Rows from block 3 of the audio encoder, named by matrix and row number. Rows with one number belong to one attention dimension. Each number is 128 + 24 x the weight over its row's rms, rounded and kept within 0 to 255. All counts start at 0. Numbers have three digits each.
# q: attention query, key and value (stacked) (encoder.blocks.3.attn.qkv.weight, 480x160, the q third), inputs 80-159
# k: attention query, key and value (stacked) (encoder.blocks.3.attn.qkv.weight, 480x160, the k third), inputs 80-159
q.33:145090147143130115154106093127113148128139172130140139147145152085142193145146158154147141103122125070113133090130128106130154112105129080129085154108097106152133129134118114106162151172113116127156106106123146107108109123124146106145133176
q.34:171120130132122153113107091107145142158111160145116099144148118115122099138137148121101126152139122094113100061092147107134144166102153088114108143144122094146127104099102151152137175119134112135113143147106152117130141110127135139173092083
q.35:124102096124154145102151129112151145135139119105175111136121116092136115122149134112100136166115123075141142107091164124130129161081072145112111148151127118116162126121133086092127098093133174113109089162089101154111165128114198114098124145
q.36:132164129143099124069131152128114101130101163115144155106112075116145153096155134137117109128182151111098100103108129149123131066150119116153122140154117144135119142134152137161127119081124122165138147151119151090151144146132145095154143143
q.37:091210111075098147152143125087161139144136097110150134111168132091137169173142156193111109097114138146135116131131118153140134121125142154129143145128097148109149137097154143120076127123105114131140108116136112163117153143118118145125097083
q.38:168096116090145152127152115145137110111130089088210160083161118184118138110107144118119130101122152102138163139133121151096145089118155157116126119149094131089120077113113134136098136095091086102136174115104103147118161149145136146117147136
q.39:109149140108086113131146126118115156116131146162158133125116112134124109138116111137133133132144119116118131140156095118087133149147149127144122142131136167146162080095139131122138131182097136095112150123209105053099134140121094155146119157
q.40:134133116110137136158055122096142174139138101090111130121102165115156130119145112148148067132140119131170148124126135137152170092164131123095125137118137096107152105093099136109121138125122180145124101111099178134100077091155121150140115105
q.41:143115054174131114133151153126142143134151147123134188134174136103134094131161148143079123178113167096141144136138123140103124148137135120121103166131158148108099117141159089120160155113118194095133089142086141145115125131105077130095121088
q.42:139090166146124122159088106117154119123148151164165128149149130107175133170107145144132109147079146116176109133103170114146125106126143105153120084106133151156166146128134159112123098153131130118138102131145161102109142121113144138123095154
q.43:093153120157144123132152147147145141130137111142171108149160092164175087108159141102127087116166146135131138086133081099114122105133156161097124154138157099178138089164095088117113146085156112128131119101096141141133130124125153098102115125
q.44:087084132164088133116132079112083107070123108105122152146135104151146146116162114133130103202098133106133143137135113099125136142144128122149138147117130105158146176181143087130116091108135133117119118112089097141180116161110124081104163082
q.45:125125111111163107112149123083104126124141126105113141158121114154154115160116159117091118156110139117115110162122119179144148087125134137083107086100119162104129126166201142150167149104118123144128112132105067130138112133153109139144093147
q.46:136127084163140129095126110122112124132127153169108127091169104127104130147128144128164112134125133162135146172149110144145164073106105076161093112144130103113092086153131105156112150117117122131132158152171108112117145122131119148060069131
q.47:138173182151145154169117099120080101090147138125147154143161105130144133155136111129128086112145084109095123122145149082171116100116125154149169183144131096133098143126102118175143140093107109157097102130174136097102172121118153089109131137
q.48:158112101135131144120153145143179093112136140101124129156152140112130099128135088120136145098137143125129125094132114080139097131119156147107129116077168127149093124148156082102135125137157165097146159109118077105131155098117140116184127184
q.49:080092169133121128119150165119131145128149094140125141139123166126146136111141160121135164130139161150097095115113123120163154114106124093138116127118147130128120126093103118110099103123126128196113100156142161114148146152125129114122174077
q.50:100145143112166141134132117160155163123110110094076150138154106109131119113112102112113111175107112112142156138116146106152112147187117132102127121148149145165120128102081175132120146145148087164167134142167128153107110141129122113154104099
q.51:111110126087150123165128145119104109143095179131080159184148138102146132184112127144126123095139136140125106111160094149129111112161113129162131079141080176108159149185136181140117121157144091118115132116105125131125115088159114139124162098
q.52:106112148126118148079105127139109087137185073123131132161107097076184137102157061150132124099154167117140103108103159144146144086165134123141138139114155151122116127135150121119116096141138150163145116144132164103123112146159138124102109093
q.53:152148111104168142121087152151149142136129157149135168091143166128119112112136162145134135142127142109127167119164136120087085140101113091168131166132120161107103147131137142153120115125158121107099144155130144136121137097144109124079101146
q.54:174138092159169071140119122117147114145158114132149117108097184154146112136118094148164097132109098144117121110131148082133099102140092089156170134130113098163130153109121113128147124107067108113126150166125127129089132101155100126123147125
q.55:099100130132171159176122110155119178112145162132095153164122160101120114132149168112103132129122143128107117126091127120133138171163087111142129115125131133163130146065080112114091123156146101128110130114129147144126106131131120123088152068
q.56:138158154113107133154117094139107123143108140111087117146124154035148088113096148125108117103121146104187168129144141146143153123132144108125123083130142119125140112139149156114140175120161130139147110132144165138114156102136154117112090107
q.57:103123117112165158115104085168140140159103118155180153103155152101167143131105089140126106111085127132149076137112116132104120135153138138064141130122133113091127162111158178138103101165148096130113128106136127118111107134125131106206145131
q.58:148146139130085147145105122133127164126104096133176128101127172122124145128148120155155129102128145099142128106130173140094091171097110139116100167132144132118121105115172139086121154142126126090135100144128114157107124108095093144113151113
q.59:128070129147104131121120134121163146142140108142132121096101110137154119145112104133113137150138113119144139118148138155109140130146147091159079135150126145111134131086146113153171139108156164167115141121076152065140139168116125169135104129
q.60:131149111118089134162160136123174126114121118129112154100117121144075177125141135129136112111136121113159122125077123088163146127136140128147103099158128183116154165130072140099125133130172086119080191114133153130111121128121135164152146099
q.61:109114103131085103120119085135121093108150157138142068143095103140107140151165137128125137113129191104133107191153144113132149126135082129141123155158172143099131112154108174170118111122091118146131162119113119137106099142109121100126144137
q.62:160130136137140184131166134150130128190171114148136118139152171124117145129085155123109126109141148139126127154104114088108089144152172135120126111101090150122132094116155112148118134062107113090185121124159075110099103109151114136157140119
q.63:179114116143113129124103144117110119149124162078117137087096155129088164119122091128112132152168150142164109153123127169166117145134098098114140122135147145135135129156144109123104120129096101106092085151102097130134174149112153140094123132
q.64:106145075089143171142139129175149120126126151085190132137131107127159125095149083165163149171102129138120145137116136121111129138121138105115106156090108147126117117111114100131144147117081125140145151150157132106163137143131127105140146121
q.65:123121166111101108141144068148141103147094149096112135127111143137163141098139094142084130122140110113180125125151155092171176128086120102146096097128105119105096167145130126127184094124129105122108176154150104121098087146121134099130114154
q.66:106142108119170113138126149095149123122103132124155149103106115133121101104155163141131125150131115184151153110157142116155129129131123083103114124131138129129132108120118093146098102117133164115140111116116119122138131129145147129125113146
q.67:112141115163118132161141167138090105145177149135115137119113172145154142113137101075118129113166116090151137179106135174176135181096161135104118190192121116102103134148104088127122156114120121090139110135066144102141118128127145127147105115
q.68:142134122154122123136165157062112134150132147091107102092129179159124136137127164127135118136130117069130127086154136126095172115162135110147130130125138131150137069158128199152108135094132100147149130116133161120107138132140149131141117120
q.69:097127136138132098140123130159140101151134123118125130133126121145114081148137164149158180175132112100144159112120133081079105150148129109146143074086136149099118123149172133135136139158155153084129147130111135103148128114133136136170105162
q.70:134135151128148152131069151115136166108083121135127150127134122147089162105147138141128094127139192139164127150090170139126098145122138117110105115142124099168120124091129140112146049106130144163125135089106151118124113150116112115137123113
q.71:139108146152088133187128150138153130103190081159147149163152165114161172126161130106161088173151140136139106144111138127120154126174140109142121079114148110105136153126145115124106117133086099130094102131120107122126112118070122096137129128
q.72:118131084167178106124147106100128137100109124126134091144119134142155140060131144149124136154175147134148155102090116099078121112144137166122154114095154145149125110150114089081124113120113105168174173108152099142141104157122139121157149102
q.73:121134105098085081124053153099134163137154097109123139117152123110118122135132148166142119153177176152127116123159101148170137119110112131136119144115136130087127105145130095138169092128124142137093128095181152154088123122160131110125158167
q.74:153120131127095094160143138156139133156127148147112105095114187168104131141125134105145139133135095125132118151138137119120148133054122147132136147108117101147149139128100162191157142122135155082100169141119088136134112131114116130170153140
q.75:129190162125167122131147141166154110111106126146105147101117110083123132132127116086096137155107151130135109158147154102169150115101104118094128121162125123122121119104155072097148157093137134107135127147130099121147138119166100140156172112
q.76:124139083148109095143104135114139133115106159113152148125126135158153091134123167128122111152172107120130106133106135139075117137077184161101123089161132134090120106136121142120129113127107110143121124108164165120100183142156157122109112143
q.77:129080195096127095142151143104146081120087135103174125138115133125142134087099096092150109110120128133136155138087152157112203135125169143123118111105173161146142121122154124122132104167148127116111163095114118111169145114136117137149106085
q.78:138126159110103130087157168078132163160129132126134097123130138153135155132137147161083143131141118097151142143126141101152156119107130171125101142116127161122131173128149144137104114108144115113109108107131126112100158142123166134113167123
q.79:123167101141118112180126121146122164129125127177105128094144122122108127149106165178137131097143163134129169125164139123142135160165190102126089151136103108104129107126127116153102092123100114116121117142117109134128125135075114136072130142
q.80:170124116160161134142145135120105136139113131095095178142120111119112122096098112073099134127125118143129115100128111131134147092126118068151096137098134189121139109111167128151089124157112149165125135179135147157122149132143121122129086137
q.81:115095154147141097132107110166163118159150155074127147151130140141115100108122113168125132115111129131113142161107118107137144147111126097152164165116101138134087096118090101163143133129131145128096134162131159106132155078166109117118101104
q.82:116100124153126131113146143156122103144126119155103142158195178116159134092132141084102128098156141147141119157122130128139130121158153147154093137123189094127095150127114168123131074104163133181133150150125079101155130112123122128126134172
q.83:152124134122133109116128147124137154139109104154103151151094139163109095103138115084152154126154122154113159136147138125103161128158129094147083138159077087115171168140112096125138101142152098113109144144105132168155091115134120123166110088
q.84:121158086088127103110131105106143175125111136152120135135099104120155125150141122128151154120140129113151119109134159139126153081105125103109131130137097093106073139102150124186159176121150145127103156132140097135127145108137089132120139120
q.85:121131103132150114107165132156090152099151149076151117146146118164101095134150122174112124114109117128140151168136143106116132137158111094174135124089149104118109144101105144143134141083128140089100126153133131135151159114135136133175100087
q.86:136116147172101116086159133130147146161128146099133139171148150052123136134107124147096174119127113106122086131103121100080124111140108122148106138107167148117133136156149117160117154150139108128136169105156118112139086098160155135126142105
q.87:101137138144094126094096162079199127146137139157160131170121109105123158135136111103120122135097180110112126113135159122088111181142152140118132108136110087128119129094125124161110141103124106132119111163113108102147128140146152104163120131
q.88:145120095121146104153155104122092158119132128111122144148136139118146125088115134134152109128101080104157101166158076094164128132141137106100128105101126168073127136119102083168138106176111138108152099103133151118122134152143145159139137130
q.89:079105115141123129157146128149109102156112104164108120117145125088125195085122110082180139124160153110132131127163127130149126138103132193160171125121105154145127172125150177155158105148135133122109112135105102133138135117136173132145145153
q.90:122130081063110168095175138122117111102124104089132154126089109134116118125110138132126125200128100161186163144138103114113110150142141133129100122093116114113130101156135105137107146138110110131120105094158110123142142105110155119128151126
q.91:137138128131158150112151087101144123114128128163116092107143089132138150090132177123106144092119134110127060146129131130150104128149177172132130141157122122144144141153132098179106142108104114099139133117120095168090129151154145124104102091
q.92:060147058139112128105133168136130114085115152147145138145135117081123099113095114126172191104168137113134133116155119159100076120154125131137124120138114154129134127113157158170126120076111162138097101128096144145099152120118166177151145126
q.93:138118147154127141157075120127148096116091112118114121130111092139117142124146123104120134115110128116114154128127150076143145131113109126120131064128192135156123103131126125167154147116160139128124186131138107138116086103167096107117123115
q.94:104105122134094149113121120127117135127152108074137114138153110089152111170126118142104139126149128183111100126130138097175111124168094129094106156128164108089158139108148119134157132143141112093153118121139142146124113056130104088174072125
q.95:169076131125121128141110055131132113147094115096127131127113113125123093142139146128122118112116128116108154122097150184138126179134100136151121123104115063104129139135123138150093132101127119139154153084128112134157128155145129124154121171
q.96:090109099127115124162134180137131097146131100079106091158130136127160177145099132158124097140152136154101113107119116120161101122124150083161108115125126130127156147154092122131168095123107134127109133134156159097180143135131139092147130165
q.97:128127147092147114151094128109149056173114106137112084103127153090106125187122137142139125125087164123135119129157115153113141100103126122150153172130114087103115127105103153145113112150146142128134107147108135105151127169153167128156129129
q.98:134130147094157132138145133105159103092139145120102115110157115141096098117154137144137093121156189115118122164168117128162097159139122094136172134112141120122114121126147118090096110183105111139113162078106143123159139131153118175132084169
q.99:148132126124138103164122094118125102102121135119164107135166134127121090086149138147111125157085092110066141073167150133171125129112116130149135135113131136120104131131155114146130117144095089135169137155133108141119084166133148152166175138
q.100:158140086142154126083104123164136096139155101106170173090109137119137149139164080173134085139098123146149129121090139113110128117100153096155120105152147129122119154157119172100117156118075130115129132129146096134137102154136111130136111122
q.101:116143131111125106117156155117128091129134157124144091114109160121134100134138142122102138132191124131135112122122116111097127126125081124136123141125122142135151111142109125136100131120154108138109151097133170145083133133110139120106173104
q.102:069096124151167116079116138169123145123108144152094121155124149117147083119094080118144148103125121161130124141144156100089121124170115155140164129127103139092103146134142092109147132096137092119075124146100121141132129136137131146148142133
q.103:098150118127181148152118142146157165146111125113129157103117089130117116148160128157186132123122084132112091157117172104155139129099108142091059103130173134149092125096086129131134129077143116120145184113141152149120135071104107121128151120
q.104:152113123122096122151157117126155111150112095144111154101093175144157158157139115138139159137094080138147114155126091131142140094136128158125137124144108116161151068097129129166139125145122130122086133123120155118091106125178123103146086112
q.105:141141131149148128148116100118130154101146106095136113131149161125092086133177069110111129149136111108126142084078132117124126163138096076144111146113112156166157094126156143166128150125105128106147162124157111110141101160108102105111151144
q.106:122125113108124130099075111154128080133147149164141086172107128128089144143118123163112132099131108108120136163118157157171126115104130108143103134118103155136176148120158158094121161143148076117100136156079128097125157112182160122106097130
q.107:161138116130151125138167106154147105172149147148132061151143106119132107157105108105124144108090143133138113096097174098101128118118124119099126147153123157112131133111122147159139110115119191121147143128156096156108127106102160100086139139
q.108:133146116113137127129136083142136057116118118118108165078112157163145128110121144107148161118142105155150106152173119155125116145172159135128087091140118144095120109122114117120146160129141141133135178106132140168110113142110175115119124128
q.109:140154114117132119154140139151136114115140131095123114110144152149113117120091116107105099155152090097105135067146128161100138197108117167179128061187134119153148122128089137147148104129153170140170170153104114147129112143110163158127099136
q.110:095091118077147158131091142186172115150150128100124087144114098139170097130129132082134098137131144126146115143181144151103139173136099140118121077122105128116096149124147126133115128165092135111113114128121136104112144108150103153130130147
q.111:130111106155146138130105176095128102133121118172131106121153108139137153125164141121127110120090140122112138109118131164139120117123074125170146086100103100121137154176119110166146134073144082118105100132125150094074138114136106150098148065
q.112:123133117108077122139136136120131143099119124196103128106141095105095093155159115159076128144138122137118063119190145137110094125098115117131106127137107078141155118120116139125164112180112134112153100119117152177162117119124127132126163124
q.113:088124115113135149186120135113163115126116128143110097110177148104135107102158134137119128132107090105143129100139063148120090104149115137144131153140156111119147129120130167099132117138113131164121156144161089141120129152130157115124158124
k.33:089121127147129134119090162126171141172140093095116167154112161094169129096125123112112118104110122110131118108124116111120152128101176099124082143162131147096169121116112100129120113136104105148121161153109095133126163132177133124124098124
k.34:164086110104121114098134148148147079080112127099157118194107149114125126109143110145140119115147084165144133093090131174099115128115148133140119101146125124107114126144139146121134100097163104169141172116109121105110075133158142133133123139
k.35:092140133090129144163096172115185132141128138186141109110109114097125139085112138182112093147126102135105118144101084127086134155078139102133152120128134168148150128118144107098128135136130112139158149059129110149148147124149118086141101132
k.36:122119150104124122119113155146124130158137118148176088084126122144127150143141072117161115137074125098131126111158123101074146108131098120109119139147102131142097100151151129134117171143088125136153145144124136127132143161115134143115158132
k.37:147135134173132153141129141142122164121161134127138107117090125136119137104137117138151143110137116139109161159142111124127147157142136145142168155117124139118108179107143121163087154161159117133113101104131111118121174099155157110108151102
k.38:094147101097137144122137165148156126146131129085104126130072110138135118138125160142116112134127133126169110126139102096145077078136087123163117146103133153114134150099076140164102125114120112159104072101133129129141122131149091153131129152
k.39:154139118129120113134089095107098136144140151130109157146141117112110133158181115102159101165145105076105101093148141139074108104138138165132124125149129152094138135110116128123124166130134119163147120163160116192103106121143163103148148117
k.40:146139115124131158161121094119147127128132130123126159164123138088117131100189180137116104152127144104075093086112122102138142126156129140180117123127099136145155147120182134145133131144146110124145110139160086111126094118130124145097127085
k.41:183128155109114126101115106111117129162110124105150146103125157115105148143171114179120116134151145097103093152109136130141141099157171139135075120151163108134143177129139101101118086113109141143088116159131153164124084083132150115124082104
k.42:161087100128172144158132145129125176138150140105129134146123146085134161101109154105130156199107123113099130109162125191127127128133135121122129132162091112100134140118133138111126122128138119107082138116134113105090090138131116132141145152
k.43:110127136160097109129102118119129118146087081123124142128114146135160115150163117096161110111124130136097114137085102110119100100087126130142168122196119145105133136180162099109175095111114115099150079113162114159104135102124132145092117155
k.44:111178139148091159081138144095106114129127115144115100123139126101142130131126121156117142101150086093120140111127135127167148123091121144112153130129139106162140162141099141114142106126103132139137135148091161113103142083146105083118171126
k.45:124149125108171136111123154101150135126121132122113212087152134115119095160117115118132187090109115146153120145140132130098161143159127121139141143110132123173119105136114146131113131135096164136146111094071138089120096117134104128124100119
k.46:089106138139115111123088130129136134133108140136117117104166141136094100092101115103170113136086148156113119107161118144117110134169101118142157166159152106100086144075109157151150168136114140147155129108131108156109129154121146159136105093
k.47:156105123157123148106133133119119121087171139113094169115159142131096137116084157108136115164136137146092169147149099098120145128145131122120072163119120117139170130119099123105131088115142094122108100112155144129091140141105106125121140102
k.48:108153101153160171112122092118147119143134112112127120124121081158118137107151175131118142150120135191151122109104108143133163123098135170171161131190153136100124100095157116111116161097120122126148117120111115139142151134141096149151169126
k.49:111144146095078120148131158125103157130141111109096154155142151124109110125137146092128145108115089108113138141147142137150151122127145118138124126130101132085142160101132135128171160159123132125113128138124091104115107083145091141100098113
k.50:145131112127050106146118143146161149071109100130122145123129153123193114080097138111111157114114158144100177123134131115139164141114121118141144095117130090137097125110115140186171158174132114087150122139121127139111159115112140156130111119
k.51:122108107103182103131150132130172144083134144121134098112140122140175083165126188100139174082130163105168166131094109118096132136093109167100110139126142091125140111117104078134130124083132112101127089113131123106142141147130116078109141099
k.52:104101108134112131135122081115127137139119103126151145167114139143125097116106123143127140146132141097136138136147095112137127088084138142139111154134130139151125120115137131112108138116119180077106114096089064088115111099101157146134165162
k.53:186159116147174112114096122113107145162148168135082101102140114147127139139156116097138121113141106114137161080111080092114147172109145104099121122138142082116099096107152147143123155128116118121136125111110131155116133125118117131148092157
k.54:159092106174147152162164119127139111136159144128146131124112175159143121126164144153121117055107111161120110128116106144092124140153094123102150140149199102148101077141148126108096107127112130124167160152163119156126145113126122117133105096
k.55:145089139113089133123146147140125107092124123140155121167113120135143122115106135159109102070136099113129127126143121124175108126146148160122114124147082144116107144134125111137139137136161091193163123154143116134112152110106121105115121117
k.56:104079094166127138153138130130119162117159167132157119145125127137101121102131122158110111134141156135148159118130112131077155145138114106163129086174112122118171168119124155147105149086103108111104099149146097136138154118144148094099108140
k.57:154168120159098158111155129094147124164125163072151119125108147124152103146113107126116169117127124130143142087102103109141094122124145126111086141097105180098116116107114064143123111135138141152170146122164172063095159108131103147116146129
k.58:139166143148089146124089108155126163136118127117110160136148172159094125104095074099086122089108101128119154124140121107165097133149145135097123156133144143149092110122154152161115095127111113180175135125112179124110129126136127094130110102
k.59:128108187176123114179161119135100081149134154138127138150104110155144152108107176164123133111140162145139084139093163143127093150100102132152150087113107156119158137134088127106137120079111112126124102165124114154123087105119129129166079131
k.60:134087119167158097121136122136133149098079127173091130120119139123153123093137111137167139152145110128161155063119170132111136149103127093143126098136175136101113132119074162133127174140142123128154149134152129121153116110106148130098158131
k.61:105155103117175124139136145134112144169149072131154124129143148118131122097076109129121121183142150125104160101174124135143158107157105094104143088093132128142111140100159117139175156122127117118123098122149095126158095107103091104138138114
k.62:150170159126104125132115145137139107097142123137170129168099136154122110144119138094137101090141142126117101171128162153130088106137123144134171097136111113115133166107178087110094133105090168105119106131151127160076121124170137143141150104
k.63:094131112111141127143127127115171135094117130118089144094156138140113143136104129133128127130131139109130151119121112111123180144113137135110124148125115098115159136137128155109106167137111127113118130096143151135132149131131152112065092161
k.64:113114096145116121124131129147112101130108181119170114140130126110113093104114111143150124138134131103103105092188171141116146122132130106121132135112167144120122104128094149112121135142164130117123122106138184110126105155125119114150117101
k.65:129135119124125116156127147093108084144128161174111123095099148125099128109141115143095121109131118095147127138129167131137107155153151105125110128109170110061118156104096093106091117135164107111154128113084145155165134128135145161113123127
k.66:162160140144109138143137161170102130130157150115113123145134045149115166155144145105197142135150092062135104111132144099114113113131142134124151150113124094152124117141099124118124134145135139131114114153140065158097117108115132105128093129
k.67:132112092098110123127130143116122129117118135193160133138101113105098127170132126113114125152125119127181115104133096132141171160109164125123094141116123131145113105109136123123162121144154134136123144138198142138157153154177170140129162099
k.68:159147145144093134121161125152133173140124116132091124125130130094120158141137123120143153111128124095102119125123131134133154110147125085151125119112148164116101159128087186121062101122105088153171162105097092172111107092116115134119121113
k.69:159097145119108131095101158124101151149124156142131097194139113143125062067113103137127148091137164183122149141124083116139167097151125103173110141119124126138156154100142160094120112159147117171142095122184130120125114110120114119108118116
k.70:145110115121114132104097083144145098142119099105098146134136124151091145138135161095106136086107131173166128130130110134113153133164108122109161155131152094134155121081125069149124133123141190130118120125117093130132140162148128173145132121
k.71:129154132110123123164102136117106123125094109115146086129138177138151136106121162119092125134141126100104153148125112140197105088154102134138104135125137113134143135122144136123117075170138121044117135167111091144107143132119079165107143117
k.72:147099117114116101131091140131096100150097136127177062117132122169152141136111135107133089103108125098121132137079135147106112122112129085117097138104152136160145124134127152090168105130138076178158098121157103149126109170124115123129131125
k.73:120170158139128136091120090141153129156126144160122153131157125148091110120198104118131128136149140090142158093140093090144116126182162109130140109111126104100157130111110104127168067106136128127157115108132107143148109126160098115085126114
k.74:137137144120150158136159141107130104142138106147124126119110144136096142110097177139128080138142139134116108124128100106093111120093134129180075137171126151175126148113106129114121160135116122155117144173127155124158160100150103172123088131
k.75:086100112109155153141162143096144126127124161151115113163166119132162162135156166116159110123117109112109125119064127138118152122122123089130145127147119126119145116161130124115148119127097177119122109156129125131134131136064155181118143128
k.76:172134130128139114110149090166135108173128073120145118163121107172148132148109152147124111108132149098122175076114135161086136174145118078123095144139146095149128082123156126119096150145151115165121117148133104128107144138131115132119104111
k.77:182162134117117098113111117096140145151123133148139121157128145121131148143100118160149108122144114174120136159146086068121129134103156145138120072124135129155143145149101127136126095123091118135082137129077096097123099188122158141154118151
k.78:111143165145115142139155130124126134107159090191116126126081110144136119139165124069127125120128147106145113125174130142113144077128161071132137095167114110134076115136102117099121111110155110139103121129133108121137135119115107150162200143
k.79:135125117137109146098148168117112108140147151131100156144145070139098082101106180100131135124128145134147160149121166095122116126108100155119119091118144127064140111099120150139136134159158112109136106148176115146108139109119139123150179099
k.80:134107120130144093148175069124128140108078096098154135139153112109155164108154117081123119140127153172122094133123153131154084093138120104076116113130124162082128126136096154137149163134156100110132178155108149131121120133146143137144103078
k.81:137135079151114102115103141110168117160146083164121139187175093126118106111157096154148186160085091155149112116130166128152153180113093110156121137109130137158118110131176132118152108102142096126140135139133138165109151087159117136102154087
k.82:109118124098069130142104159080120092135114147131145125125130162122107137099083158118124105084182147126075119121159082129107132165149151167114110125114159085129114128168149172138153144114114096161126146179134160145119144102112164156099152094
k.83:101089122139080061144134129095081092124121142135095156146141124128130122146150157137166126131150119164132133118114123108169100127132135158128127126135130110100168160144101118157091150180142134122110119141131104141146096136131145094129117116
k.84:115146093106165151146171140128124163108079112115152145142148173114125107148172165142084171108115106132148148125142151110126150131133127134089162122100173123128104136168104114134110117155081152148112113089121124139132104115094089108136167162
k.85:078106093139116125096147134154151144168099116149119130167080143162068099110106157060126136135134154118131128144157170127190154127166112112161120090104140147139139120090099140149142131151145116113144068120129122118149118102160114124105117109
k.86:139144145130152117129134137119138080137171100106125091181120168099102116145158123170141147132134132096099129152107093155089116128123144119106154123121154142132118120110171140124143114139095076153107139122097131123107114129146163112094124107
k.87:102172117142133107133136111098143101127147129132083130106133093118120114137146150157144112139142076126130082114151118149131119109137116126174147118127145111088104155163140160141089139139134118120159103098100118104107172162096101123152140162
k.88:118127114118107115128147142153106145089128145124152146094131138132109113128118156110142112157089145122146137089126092125099150131130181113117111170107125116086143127108134101118167122123115143092156124130169106110201109085106110165150155108
k.89:164084126114113118162116154101089117105165110155115147123128107099157112152143097097081135141117121161064156100137078169107122134130129126176087155136098161144124142108121123118100139113176128121144166144145118126099177133171162079175160148
k.90:096119115142072096141130130145097132119149149140139139149097140110142116146091140104153091129142155123131105141132110138185103141169109135135120163118168132130071147108088120167151135130125161104132052144109121130120132114131124119147137137
k.91:165124122143089096077173122076082127125121091098107119083121120105124155133122142135108095089133136086154152132129150120127141058089129127105158111129128069130139112113147173169086122168132089111109135147125105110140136138169174138166139162
k.92:168133140151127126099142144167166121127069129136094114142082121151152142148080088110090105144139113143100170134168092128144119153128140110086095157106151146107097132107101141125112148142109142127137119117162115131142127144104086124147132155
k.93:101118117072138138164161126128122133119150156118133143110119126089150103121101129131120130131150099113153088161119117128088111116079127120146133154106110134132158099132113141087163109114093136112133137093070132117114166136115109130155120062
k.94:122079095127100126143143124163107174137136085128143103170136151157099064141118126113110161159149127124173129091115116163119116102151142133136163103079127160150148133114127165119140124150116156163104129126093145080168130126117171165152148125
k.95:134139122132112141128102148113159144148109164105145065122165099132121127131125166168133168118113115128137153144134131145139114095149115120165088127148137099121139099091126073112141147115108114103117170127154163155139150142120128151139093132
k.96:127118117154119124141149148123108088132112105097144146152144097126123143122144155135120162086148109134110128092148147062093133104109125140113085126087139135112126118101104147133178150161118128147111129100128136148123145111122124134121094160
k.97:143095169149155117080109120114174133127108123144131126138172124109126163148115134129098145146190127171147102146103128118068125164112122101111138106144106115148171120128159128159141105090116086094146141155130175173134121177152095106091156154
k.98:114100112146150120091117121138109160147121087165150113133151110123124148130154154135134118159089138127097140080136109126142134109143119143143138068134126131140105131121155117117167208151157102109100145127096110171124109154101076092111074129
k.99:135112132160146088140123115108181145110107095179123131139107154119092124130143170128127087113131121140109097133129146133092138128107126145126129159139140188152123134137092092114149159116157102160144094124145143125127142144134121125130084084
k.100:125156144140122125111150141118132098102172173116141099135117116145158161152131140123125146165119139136161141162136100117098135073106129093136134138096146146138139109131132125107109154164127098127128120094106149116119138136137113090106115130
k.101:134084097136119153092108124183127163130156144130113144109154141130108125097138154165106140076120138146114107133116134142163144151178135097086113140112125085103095115137134115110155169141096130161099126107128124093148125128156133117130159120
k.102:124120091118121075110136149096129116112160139156147132136121148125151138154124133161105150167132128124127171110133123126150082129145082132146155177182117127146063157114093126096106134108150130132160141078137136106148090162095154128107109148
k.103:093150132085166125176159150121127118107144152107109095110113138121139125138145134139138147142169113104081124125095108126115184140154108135120089092139104140109114105126136139118130137093114120115127142077074095092105116089129142131162180156
k.104:080127137112165114130128111133117127094116123168135106110133111120125122086156100164148118148120153104150125144113144150102132137125163160153127119142131102137102141118146125141138122189115111107102075145120136120156127111084141127123116162
k.105:114086148112173124140121150147113135112161124155132090115161153083120149158100132110109154137136123105148112106126151127171129111091146085133160172090100164083106138143088131117163164142137140127130144100110139151130127148098113117103078161
k.106:156167125119133133131131110128141131098103195161088095142125123151125097153077106125145103155096141104133146105107140142113126169120072141132092125185140131159147146120145155118113103104163104129097108110087088152129145165155145135145121107
k.107:183117091152137147171142096183148106109146157149132142104155094130151125137131129127091116129133083130143166149136139137115135083133115137106140157133107150158140125071124162081093107110144110150106123086159206144103118083145131096170154135
k.108:114144117148142143130098106114126155111082152143147134109118147106137169111095117105192098152127151161142102111130073168145125114144105162103138125141163136108139101123185093118114147159097168148100163119119127103126118120137149139153120101
k.109:171094105152118143121133118115138127105150130099107114092181154135132120103083091114116130129151137126114133116068161123102120113133157134151173109083104128130152109139080110095089141121142126149181133159104131108122131113116115170118082146
k.110:123105143146064137165160070144119161096115172170149155102113093123143142144141126129087114151130114116132119136164170116103098116116105125145134111148089155121125136089162142130139143091138142148155081109092077109125129150173113127116118129
k.111:150111120109131102101098124113129111153128155143096140126139088131116158102100137170154115138123148112141098086144131169118125137147165137122138132110131121176128151114111151172136136088125144135144111132172129111091101108104072082092119150
k.112:113128117135104134163130123114157150147148145126077087147093076141081114076161103147087090134152106135136129150114113109119126126155113128144106112127133076125148113114106143121151143158104133155111128103143133132149140170145138076113116125
k.113:072133133156131135154140168123107171107098090178140132118129140110146169133125133070088109128148142094168145111110123144165124154127118092133131120177090102112155138111111107122080136106103146153111177119150151120058142105131142094111093115